Rows from block 3 of a small sound classifier, named by matrix and row number. Rows with one number within an expert belong to one neuron, the router's apart. Each number is 50 + 12 x the weight over its row's rms, rounded and kept within 0 to 99. All counts start at 0.
After each expert's rows are labels from the 100 clips, of 14848, where the router gives the expert most weight on average: "responds to" is what is common among them. Only what is clearly more common there than usual is listed. The data: short read English sentences (LibriTTS-R). In brackets: how many of the 100, against the usual share in percent.
# router: slot weights (model.blocks.3.mlp.router.weight, 8x256), inputs 156-207
# up: expert up (model.blocks.3.mlp.up, 8x128x256), inputs 156-207
# down: expert down (model.blocks.3.mlp.down, 8x256x128, transposed), outputs 156-207

# expert 5
router.5:55 51 54 43 52 46 39 49 59 49 49 64 46 48 52 33 46 43 55 26 56 56 50 57 57 88 30 60 62 44 48 43 63 50 63 54 58 41 49 38 60 38 48 43 48 63 67 41 52 46 56 49
up.28:43 48 56 54 52 64 59 53 48 56 53 59 62 48 59 63 40 37 51 40 41 39 52 46 48 66 33 33 53 59 54 53 40 53 23 50 51 42 82 70 57 59 59 59 50 51 54 54 45 39 39 51
down.28:45 50 46 47 54 32 45 34 67 38 41 49 42 52 39 69 36 69 57 52 59 56 53 24 63 52 47 44 65 51 59 60 57 30 56 45 59 50 41 38 70 58 40 67 36 70 46 59 40 60 80 41
up.29:54 48 58 42 57 69 55 59 60 52 59 49 62 48 49 52 54 38 43 40 39 33 59 37 44 60 33 39 52 51 59 43 40 46 38 51 53 52 80 67 62 55 55 55 43 44 60 65 47 43 49 42
down.29:38 43 36 56 62 26 58 37 59 36 47 51 43 44 37 69 36 70 48 52 67 57 55 34 65 49 60 46 53 56 52 50 54 42 58 50 61 46 38 47 61 49 41 68 40 67 36 49 52 56 65 51
up.30:52 60 40 34 50 34 42 38 38 51 40 42 41 42 50 44 29 41 38 68 50 38 18 55 24 34 62 57 38 48 56 62 46 56 39 59 40 58 25 43 40 40 38 34 55 40 58 46 58 34 58 52
down.30:34 61 63 29 69 45 52 47 39 41 59 37 43 38 50 37 52 29 40 40 38 29 36 58 44 57 54 49 57 45 46 61 60 41 42 65 55 67 58 40 53 61 43 29 63 52 62 51 60 49 48 51
responds to: voice: female (97 vs 53.3)

# expert 6
router.6:49 38 64 58 54 46 55 50 48 25 51 47 62 84 56 49 29 56 43 46 28 56 46 31 53 49 50 45 58 61 49 61 61 52 62 38 53 45 52 59 63 47 40 54 35 68 26 45 34 43 67 45
up.28:50 44 62 49 45 49 47 55 50 56 56 54 43 27 60 52 47 69 32 67 79 59 51 53 47 42 78 70 33 45 53 45 38 54 39 46 39 66 33 46 55 57 54 33 59 47 47 40 59 63 35 63
down.28:54 52 46 66 43 56 59 36 47 54 33 39 76 57 38 53 65 55 45 52 68 53 43 43 48 38 71 51 59 39 40 58 56 44 59 47 50 50 29 58 50 33 45 84 40 61 48 52 52 59 70 50
up.29:58 55 50 42 56 41 34 47 52 43 40 60 56 40 61 46 41 43 47 68 51 68 47 40 48 29 67 47 37 44 60 49 38 54 54 44 41 67 31 46 43 54 49 58 55 36 73 56 55 47 51 43
down.29:62 66 33 43 44 55 60 58 38 68 42 69 62 75 50 52 65 34 59 85 45 37 47 62 26 30 99 50 41 56 39 56 44 47 55 58 44 44 37 69 41 55 60 33 53 34 61 57 59 50 39 38
up.30:53 46 61 56 49 55 38 47 46 47 59 53 64 39 68 51 46 56 40 72 64 46 52 35 43 31 77 58 46 46 52 57 41 48 36 54 57 54 30 46 50 52 54 46 61 39 75 62 47 47 51 54
down.30:68 55 42 51 47 27 47 53 62 57 41 80 56 62 63 50 46 47 72 59 56 44 47 49 44 45 78 50 45 44 47 55 36 43 74 54 38 57 43 39 39 52 61 36 68 46 51 64 48 59 56 64
responds to: voice: female (80 vs 53.3)

# expert 0
router.0:38 38 59 57 52 59 55 60 50 36 63 45 39 43 64 62 47 38 45 43 34 28 59 50 63 44 43 36 53 46 50 67 57 50 57 41 40 47 58 56 56 68 47 46 49 68 34 47 39 58 53 56
up.28:38 42 43 79 66 58 61 60 52 47 31 43 44 47 69 61 40 52 42 48 57 40 37 53 45 49 44 38 50 58 59 66 28 45 21 51 48 53 53 73 59 41 50 38 48 57 43 39 27 40 57 54
down.28:60 45 62 40 36 54 46 70 41 39 58 53 47 51 46 31 64 39 45 21 29 46 54 56 61 76 00 43 70 33 64 33 46 61 41 54 65 57 72 57 62 47 59 35 32 55 53 47 59 45 45 46
up.29:59 48 50 40 54 49 41 38 51 56 43 50 77 53 42 49 47 50 53 88 53 49 59 42 54 20 79 40 52 54 51 31 45 39 50 62 58 50 37 56 42 32 51 65 50 47 57 56 53 39 55 58
down.29:39 52 39 56 58 34 36 29 43 42 56 51 60 55 41 69 47 34 43 87 59 42 49 49 58 29 93 33 41 62 49 64 46 34 48 42 47 47 51 62 38 49 48 80 44 47 49 51 60 34 61 47
up.30:35 36 34 70 53 47 58 64 37 49 29 48 60 76 58 63 46 58 46 45 43 61 51 72 67 47 47 38 43 51 57 46 31 66 52 62 60 42 48 68 46 51 53 38 36 66 18 24 34 61 41 38
down.30:55 47 58 54 47 55 51 61 47 50 45 48 45 58 65 33 54 47 49 00 46 46 43 53 61 88 00 39 51 43 47 43 47 53 52 49 54 44 53 57 61 51 54 47 45 48 44 55 46 56 53 47
responds to: voice: male (99 vs 46.7)

# expert 3
router.3:58 61 51 62 39 72 56 54 43 56 36 71 27 47 67 65 69 65 54 80 58 62 75 52 38 22 76 52 36 44 60 39 40 54 37 49 57 28 46 65 39 49 52 25 46 40 56 50 50 62 37 59
up.28:41 48 43 37 39 56 63 53 27 43 44 49 43 57 55 32 63 56 53 56 37 54 62 33 59 41 63 36 87 50 59 27 46 42 59 47 66 22 30 68 56 45 71 42 37 48 27 50 35 53 41 32
down.28:70 66 57 18 50 36 47 46 66 68 44 67 50 51 39 43 42 58 40 41 39 50 51 41 49 50 46 67 42 53 52 42 62 36 52 57 52 56 61 37 52 52 50 60 52 31 63 70 64 49 70 38
up.29:48 56 52 51 42 29 68 59 37 42 60 57 53 58 61 35 59 49 49 56 44 57 49 65 43 36 61 51 61 42 61 25 35 53 70 68 59 42 30 44 42 34 54 41 36 50 33 32 59 66 34 33
down.29:76 79 55 30 53 42 32 35 51 66 49 61 52 55 37 43 44 38 45 42 34 54 44 55 27 63 30 76 33 43 58 62 51 34 46 60 52 61 58 30 50 50 55 63 59 38 66 56 82 43 64 42
up.30:56 66 50 24 43 39 59 58 28 50 50 54 26 56 55 43 61 55 59 60 46 58 38 64 29 49 62 70 70 36 57 36 59 63 68 50 44 47 61 40 44 45 57 38 64 43 31 52 61 65 32 40
down.30:56 74 71 35 54 30 36 42 55 59 51 66 34 48 41 52 53 47 36 54 43 41 50 65 30 50 51 65 38 54 47 55 59 48 51 48 55 62 47 32 39 41 33 44 62 30 67 38 80 32 59 41
responds to: voice: female (100 vs 53.3)

# expert 2
router.2:38 42 32 46 35 60 45 54 39 64 31 42 45 61 46 44 70 50 76 51 53 49 61 66 43 51 67 37 58 33 32 51 61 46 47 40 38 57 35 40 44 68 66 41 53 44 45 57 35 66 37 35
up.0:78 50 77 39 55 56 57 56 61 52 60 49 37 47 63 35 56 45 36 32 55 38 47 51 16 67 33 69 45 39 49 51 38 49 32 47 36 49 60 51 65 50 50 43 50 31 69 57 57 52 56 43
down.0:49 58 45 50 43 56 57 38 49 60 58 55 49 42 50 38 47 60 61 24 63 54 41 41 48 86 44 47 62 29 43 37 53 45 45 43 50 55 36 55 63 48 53 61 60 62 63 53 56 58 49 55
up.1:52 37 58 50 66 63 34 57 64 41 49 50 60 54 57 49 27 49 51 62 70 53 62 43 65 42 73 48 39 51 52 55 70 38 49 56 71 57 38 75 52 32 45 33 36 53 65 42 37 44 70 61
down.1:57 23 48 58 58 46 51 47 53 74 39 65 68 63 35 66 56 40 52 70 48 57 42 59 37 35 29 57 46 72 61 64 53 48 55 45 39 67 61 47 47 60 54 63 56 58 35 40 49 34 43 35
up.2:63 55 42 48 49 46 37 33 66 65 44 53 48 56 41 52 41 60 44 82 46 51 45 43 42 39 91 76 48 61 44 41 67 41 62 47 52 53 46 37 49 37 46 49 62 42 74 50 75 47 53 49
down.2:38 42 52 61 61 39 36 63 39 62 54 47 54 39 53 34 39 50 64 71 46 50 45 68 56 50 55 58 63 72 50 58 61 46 78 42 55 42 55 49 21 58 56 65 60 62 37 44 49 50 29 48
responds to: voice: male (93 vs 46.7)

# expert 1
router.1:36 41 46 59 55 61 43 48 46 52 33 44 60 68 43 39 55 36 58 52 31 38 41 58 45 47 48 32 70 63 60 62 58 41 52 49 53 49 45 65 50 55 64 34 40 65 40 50 27 43 57 24
up.0:53 51 53 57 52 50 52 61 50 53 56 57 29 23 71 62 67 62 50 56 89 53 53 47 49 48 53 57 43 44 49 60 51 46 38 46 54 47 56 54 52 39 45 42 78 46 71 53 51 56 55 84
down.0:70 47 68 29 54 66 45 43 49 33 40 47 56 57 41 34 36 45 43 57 44 45 46 27 47 50 59 57 66 58 56 40 44 55 66 61 58 49 54 50 56 54 45 31 35 45 75 54 54 41 47 38
up.1:52 60 57 57 48 54 48 59 54 50 54 54 27 25 58 76 55 66 47 52 71 43 54 47 47 53 59 61 54 45 43 61 62 40 26 45 59 39 61 57 37 50 52 64 67 40 61 56 55 69 40 75
down.1:63 49 73 29 43 60 40 53 50 33 43 48 59 56 46 21 44 45 53 54 50 59 61 22 36 55 52 45 57 53 50 39 50 57 61 50 55 37 45 48 51 64 45 41 33 35 64 47 58 36 60 28
up.2:62 48 51 22 61 44 33 21 58 51 58 50 51 45 41 31 45 31 47 52 36 18 30 48 28 55 52 57 51 53 50 53 68 44 53 54 32 60 44 30 52 57 51 45 55 46 65 54 55 21 60 42
down.2:44 62 25 57 51 44 53 56 43 57 34 55 62 58 46 60 70 62 69 15 60 67 52 44 53 62 34 47 46 48 30 35 58 60 67 57 30 58 48 40 47 49 48 58 61 42 32 46 54 70 54 55
responds to: voice: male (97 vs 46.7)

# expert 7
router.7:60 52 49 65 36 63 61 65 60 58 31 56 34 71 83 48 62 72 69 51 60 51 51 52 36 54 51 47 54 35 38 57 46 54 23 33 33 51 47 50 57 59 57 39 59 36 49 60 22 74 43 40
up.0:24 43 31 64 48 43 48 47 35 46 45 52 58 55 57 55 49 29 54 47 28 46 69 61 59 33 50 23 59 66 56 66 56 58 62 55 50 42 55 59 37 63 48 48 42 69 38 36 42 42 42 47
down.0:60 47 48 44 66 51 29 33 53 65 34 65 57 60 44 71 48 41 54 62 51 53 45 51 45 27 60 49 28 84 62 45 40 44 40 46 35 22 50 65 40 39 55 42 52 35 75 63 43 38 67 42
up.1:37 43 44 40 38 40 41 45 28 42 68 45 71 54 40 62 31 25 43 73 39 43 59 56 61 25 66 43 52 71 41 63 65 43 58 50 68 33 50 40 49 53 46 56 41 65 32 61 55 35 34 54
down.1:47 72 42 65 56 44 37 41 30 75 46 36 63 35 62 71 75 36 57 60 64 54 40 45 56 37 54 45 51 71 52 69 39 40 67 36 43 54 62 60 31 59 52 72 54 52 62 51 43 42 57 64
up.2:32 43 36 51 31 65 52 49 27 40 65 44 68 49 52 61 38 28 42 66 49 49 41 41 63 31 66 39 54 63 51 54 56 49 41 64 57 51 39 57 43 49 57 80 46 47 46 58 46 35 49 67
down.2:48 56 50 60 64 47 50 39 54 72 44 50 53 42 59 89 50 33 43 48 48 58 41 49 55 33 51 41 31 62 63 67 36 52 62 50 38 25 51 62 27 59 42 44 70 65 59 38 36 33 62 63
responds to: voice: female (99 vs 53.3)