A small sound classifier, trained from scratch: 10100 steps.
Rows from block 7 of a small sound classifier, named by matrix and row number. Rows with one number within an expert belong to one neuron, the router's apart. Each number is 128 + 32 x the weight over its row's rms, rounded and kept within 0 to 255. All counts start at 0.
After each expert's rows are labels from the 100 clips, of 14848, where the router gives the expert most weight on average: "responds to" is what is common among them. Only what is clearly more common there than usual is listed. The data: short read English sentences (LibriTTS-R). In brackets: how many of the 100, against the usual share in percent.
# router: slot weights (model.blocks.7.mlp.router.weight, 8x256), inputs 104-155
# up: expert up (model.blocks.7.mlp.up, 8x128x256), inputs 104-155
# down: expert down (model.blocks.7.mlp.down, 8x256x128, transposed), outputs 104-155

# expert 0
router.0 [116 190 119 142 143 123 166 187  74 181 146  98 139 125 129 119 131 123  97 135 156 122 114  76 165 131 121 123 152 121 101 122  96 136 138 134 102 144 143 104 147 162 135  83 145 148 149 115 118 103 162 126]
up.28 [141 162 102  89 133  87 153 107 102 150 146 148 121 199 108  77 144 173  78  91 102 151 137 151 110  58 150 150 149 173 171 109  84 150 162 105 100 161 139 122 147 132 118 164 139  77 119 140 161 170 109  61]
down.28 [108 153 122 132 172 159 186 111 117 114  92 114 153 118 121 149  93  99 141 122 136 118 124  89 141 143 131 134 106 109 116 106 137 115 166 119 159 105  95 133 136 101 144 112 255 164 121 134 100 109 138 175]
up.29 [134 103 108 138 129 140 141  59 189 128 112 172 113 110 125 164 126 141 186 135 117 113 160 191 123 137  97 135 106 174 122 130 185  93  99 119 158 107 127  96 113  86 107 141 142 155 168 111 135 160 142 186]
down.29 [160 139 107 126 137 166 159 121 124  95 130  51 100 179 129 104 177 117 144 141 170 105 152 103 128 147 180 120 157 144 143  88 123 135 138 144 162 130  80 124  74 162 114 215  67  94 159 141 174 115 176 148]
up.30 [137  97 150 135  69 116  70 172 145 122 131 115  72 138 143 123 118 121 133 134  88 132 118  91  78  93 120 131 123 149 117 160 135 155  49 133 101  93 120 156  98 140 148 131  65  87 127 126  99 123 118 118]
down.30 [ 89 134 157  76 110  93 128 175 116 152 136 110 134 154 104 123 146  94  57 102  94 113 107  89 117 100 110 124 162 103 133 197 109 162 139 143  93  70 110  74 148 148 135 109  91 108 201  99 135 142 133 100]
responds to: voice: female (100 vs 53.3)

# expert 4
router.4 [162  94 145 126 135 150  51 186 129 135  94  84  94 120 169  71 158 111  50 195 126 132 119 132 105  74 160 124 178 121 146 145 123 162  84 165 124 130 149 100  41 175 141 161 123 165 172 143 122 115 210 134]
up.28 [135 144 105 114 115 108 175  97 201 114 154 155 115 125 116 153 132 130 174 110 132 101 145 142 124 132 134 128 126 178 142  89 148 119 157 116 145  92 157 136 141  96 100 168 128 153 160 163 128 202 146 128]
down.28 [127 168  84 126 165 113 164  96 110 120 129 126 153 115 131 182 130 130 127  87 154 187 122 122 164 168  95 144 149  84  83  89 142 144 161 135 144  91 125 117 198  88 170  48 129 127  70 123  78  97 120 122]
up.29 [167 187  90 144 137 126 171 153  93 148 107 119  98 126 125 148 128 115 100  93 117 145  81 131 126 119  87 125 141  53 107 153 106 163 103 108  91 116 128  98 173 145 160  89 141 101 120 121  91  61 147 129]
down.29 [ 76  92 141 103 100 116  97 152 137 136 101  81 139 168 113  98 143 143 172 151 129 109 183 111 100 124 142 113 104 172 151  89  90 139 167 132 110 161 147 155 101 185  83 189  85 111 159 163 182 187  90  99]
up.30 [119 190  76 151 149 118 170 140  71 137 122 130 134 108 118 160 116 106 113 118 139 112  87 114 106 142  98 114 147  31 120 165  98 128 131 121 126 101 112 114 143 138 120 126 154 119 130 101  79  47 135 135]
down.30 [ 81  92 147 121  78 110 143 144 144 128 102 120 126 147 117  97 121 129 184 141 135 147 170 119 109 123 157 107  89 166 158 104  64 130 192 128 122 133 120 144 108 160 138 152  75 131 158 166 180 181  75 136]
responds to: voice: male (94 vs 46.7)

# expert 3
router.3 [144 157 146 112  88 110  84  98 119 177 150 110  84 170 189  87 130 151  72 102 101 159  97 132  83  64 150 129 112 141 151  82 129 147 149 120 132 145 149 140 152 141 111 115  49 121 131 152 147 146 105  88]
up.28 [184 105 125 151 206 146 159 131 145 171  60 156 109 111 140 186 160 199 111 139 153 105 152 173 174 141 116 138 117 162 130 107 173 115 142 158 126 106 114 115 166  73 121 126 140 130 176 137  87 112 167 136]
down.28 [108 123 101 127 110  87 131 228 140  81 154 146 134 132 110 112 158 107 100 133  81 175  99 139 159 111 113 154 145 147 154  98  66 120 134 113 176 126  99 120  94 145 136 137  94  95 123 101  98 160 138  88]
up.29 [145 145 106 130  88 168 129  97 161 122 162 142  49 121 165 123 154 150  77 131  93 137 160 177 122 103 146 147 137 191  94 175  72 103  99 140 118 132 127  63  96 127 132 136 112  96 103 113  82 168 162  94]
down.29 [119 149 171 148 105 156 125 104 125 158 103 142 172 160  61 135  95 155 155 121 152 136 130  96 114 176 168 153 109 177 130  94 157 120 117  91 131 161 131 154 127  15  86 113 114 184 105 132 157 142 100 179]
up.30 [163  64 112 121 139 102 128 141  88  83 109 179  92 123 168 120 154 119 179  68 102 121 123 163 114 154  68 136 185  73 121 137 184  91 110 114 114  85 141  76 130  57 139  86 132  88 137  68 136  50 143  90]
down.30 [189 135 150 136 108 117 134 112 147  98 157 165 116 136 170  99 114  40  93 181 135 131 182 201 106 199  97 141 121 100 176 177 107  72 148  89 130 147 131 137  63  83 138 141  85 122 136 155 172 119  80 151]
responds to: voice: male (97 vs 46.7)

# expert 7
router.7 [204 109 132  77 118 115  81 129 168  90 155 181 102 132 139 146 161  64 115 160 108 133 176 135 131 143 116 138 172 164 122 152 122 158 144 164 181 149 125 116 107 166  76 166 116  84 100 137 136 129 191 133]
up.0 [108 161 137 158  91 116  67 113  90 196 188  91  64 134  99  92 109  98  90 126 106 144  71  72 112 101 132  91 129  72 131 118 110 133 117 146  91 119 145 146 138 124 185 129  50 116 142 114 116  96 136 102]
down.0 [183 150 132 125 139 129 105  94  92 113 140  57  89 104 207 125 137 136  88 122 159 129 154 153 112  66 119 140  85 108 150 124 108 111 129 163 160 133  97  86 137 154 137 192 153 136 103 109 123  97 112  80]
up.1 [ 94  96 135 132 158 110 131 131 140 121 107 131 140 160 112 121 128 124 177 117 116  98 154 120 117 117 144 109 122 196 160 100 160 143 128 129 150 163 135 145 126 141 120 153 137 113 131 153 178 192 103 135]
down.1 [140 174 145 125 139  75 155 186  87 103 149 129 133 119 114 136 128  42  99 112 124 130 120 110 165 123 114 115 143  81 128 147 119 180 147  98 124 139 134  93 121 153 152  74 131 121 103  80  87  98  84 122]
up.2 [ 85  98 138 121 154 101 122 129 149 131 125 125 139 161  87 132 149 135 165 111 103  95 155 147 125 108 157 122 135 208 165  97 187 143 113 120 150 195 138 162 116 145 124 153 147 102 129 170 179 195  99 126]
down.2 [122 164 158 121 154  59 145 196  96 112 130 149 102 129 107 133 133  65 127 118 112 135 131  92 167 103 115 110 139  97 113 183 117 175 154  74 116 157 140 110 140 152 154 104 119 109  87  63  96 116  89 122]
responds to: voice: male (82 vs 46.7)

# expert 6
router.6 [117  98 120  92 120 120  59 136 147 129  60 135 131 136 147 102 133 127 161 133 118 114 113 145  83 146 153  94 146 138 107 119 140 165  27 153 130  71  86 133  68 160 102 150  91 135 166 122 145 123 117 144]
up.0 [151  87 130 104 105 120 156 137 191 143 127 152 143 123 119 135 130 170 133 148 146 114 148 153 144 110 118 127 100 195 138 115 150 126 123  99 134 119 142  97 150 141 138 134 128 112 159 128 164 188 111 117]
down.0 [156 187 139 140 148 100 119 185 124  97 147 108 137 130 124 107 128  78  89 125 153 135 121  80 136 156 131 133 119 106 110 121 128 164 185 156 129 141 135 124 121 126 148  80 143 129  92  93 121 115 138 145]
up.1 [124 175 124 109  74 136 104 118 123 116 113 123 143 118 138 153  78  91 105 119 106 124 111 125 161 122 152 160  73  38 108 167  79 112 119 155 113 120 127 115 145 105 114  75  75 167 123 114  62  94 104 111]
down.1 [143  79  80 157 162 188  64 118 141 145 126 124  99  98 193 122 140 172 105 162  95  94  94 203 165  65  85 111  92 117 150 118 163  78  78 114 133  92  48 112 156 114 138 143 152 112 170 101 135 131 151  99]
up.2 [ 96 177 165 103 125 111 122 101 138  91 139 145 119 140  47 138 103 130 108  45  94  77 152 114 147  97 124 131  96 119  98 174 147  77 127 122 156 124 106 138 159  68 126 110 128 130 159  82 126 171 127 130]
down.2 [150 135  70 113 113 153 138 111 165 134 160  88 136 100  83 129 145 194 131 207 109  98  96 135 145  99 104 109 101 133 111 133  99  93  82 130 102 107 110  97 160 127 135 165 123  98 114  74  99 157 141  90]
responds to: voice: male (99 vs 46.7)

# expert 2
router.2 [106 124 103 160  84 100  29 151 131 160 114 110  86 137 120  84 115 124  92 138  95 141 106 136  50 142 128 121 140 141  89 144  75 160  20 175 101 118 145 120  93 153 153 151  82 122 148 161 139 121 163  83]
up.0 [131 137 162 153  50 117 122 117 120 144 110 150  96 108  74 169 100 142 120 130 141 149  97 118 132 184 135 149 167  29 110 156  63 128 125 123 132  93 129 144 105 104 141 115  74 152 106 114  45 102 180 153]
down.0 [165 132  75 141 131 106 119 168 126 156 135 114  87 142 124 105 125 152  79 177  52 170  85 182  57  97 131 126 138 114 113 151 168 128  82 112  81 129  95 132 116 152 163 178  69 110 135  89  94  97 134 108]
up.1 [ 85 228 154 105 101  70 180 135  71 128 130  80 169 147  18 132 125 103 131  64 107 123 155  42 136 111 133 108  95 128 155 111 111 149 189 139 131 192 146 136 139 147 125  90 104 120 147 124 156 108  61 123]
down.1 [118 117  76 145 153 137  83 171 141 163  96 127  96 109 127 127 113 153 103 174 111  88 105 140  62  75  89 112 114 137 148 167 143 147  45 116 113  84 121 128 105 140 145 169 131 150 136  99 110 113 181 121]
up.2 [134 121 169 109  82 158  67 118 168 105 134 121  94 110 136 161 102 159 154 130  87 168  90 103 165 134 111 146 132  72  97 156  94 159 117 127 131 119 144 156 134  98 123 126  45 163  77  81  80 100 137 134]
down.2 [190 115 135 131 139  83  78 155 123 108 123 153  92 125 144 112 118 149 105 166  74 148  98 190  82  68 102 118 122  97 121 185 134 102  77  83 117 101 110 155 133 133 140 161  93 113  86  90  99 112 126  89]
responds to: voice: male (96 vs 46.7)

# expert 1
router.1 [125 175 129 128  87  96  75 104  94 117  80 125 147 155  92 124 142 139  96  93 117 132  92  81  38 161 160 174 161  78 175 120  74 162 148 131 136 141 137 167  79 132  92 160  65 100  99 159 156 102 135 108]
up.28 [178 106 178 120 105 173  66  81 179  92 142 126 119  92 154 137 164 142 131 137 117 113 166 203 167 190  98 134 151  85  95 175 114 136  87 130 138  99 132 103 105  84 112 130  69 114 115 111  72 111 141 139]
down.28 [115 144 153 136 137 142 143  85 122 142 118 153 169  96  71 180  44 115 132 104 144 100 104  49  89 185 118  88  58 159 102  79 162  94 120 134 160  94 123 116 142  60  41  93 144 188 158 159 115 107 128 154]
up.29 [184  69 154  86 129 172  82 134 178  83 135 147  86 115 183 126 148 160 118 152 153  91 125 224 110 153  99 141 169  79  97 116 135 165  81 151 142 108 102  75  89 133 108 141  87 125 101 119  86 121 196 159]
down.29 [ 84 137 119 150 160 149 171  79 108 166 147 144 173 103  95 163  66 160 114 132 129  64  92  69 128 141 116  96  30 127 143  56 162  76 118 122 156  75 126 123 141  61  53 180 156 177 109 128 123 126 102 141]
up.30 [134 145 214 118 131 121  78 128 185 120 115 124  81 133 160 139  98 107 148 130 119 109 148 181 138 152 120 143 112 150 100 115 121 117  92 130 154 162 127 148 141 139 135 138 177 153  99  79  97 156 138 104]
down.30 [ 85 160 159 154 100 156  54 112 103 161  52 110 111 118 147 129  80  96 129 143 165 117 112  82 112 163 110 133 150 122 142 134 114 107 130 181 130 101 109 110 119 102  76 120 119 206 155 121 165 116 140 140]
responds to: voice: female (85 vs 53.3)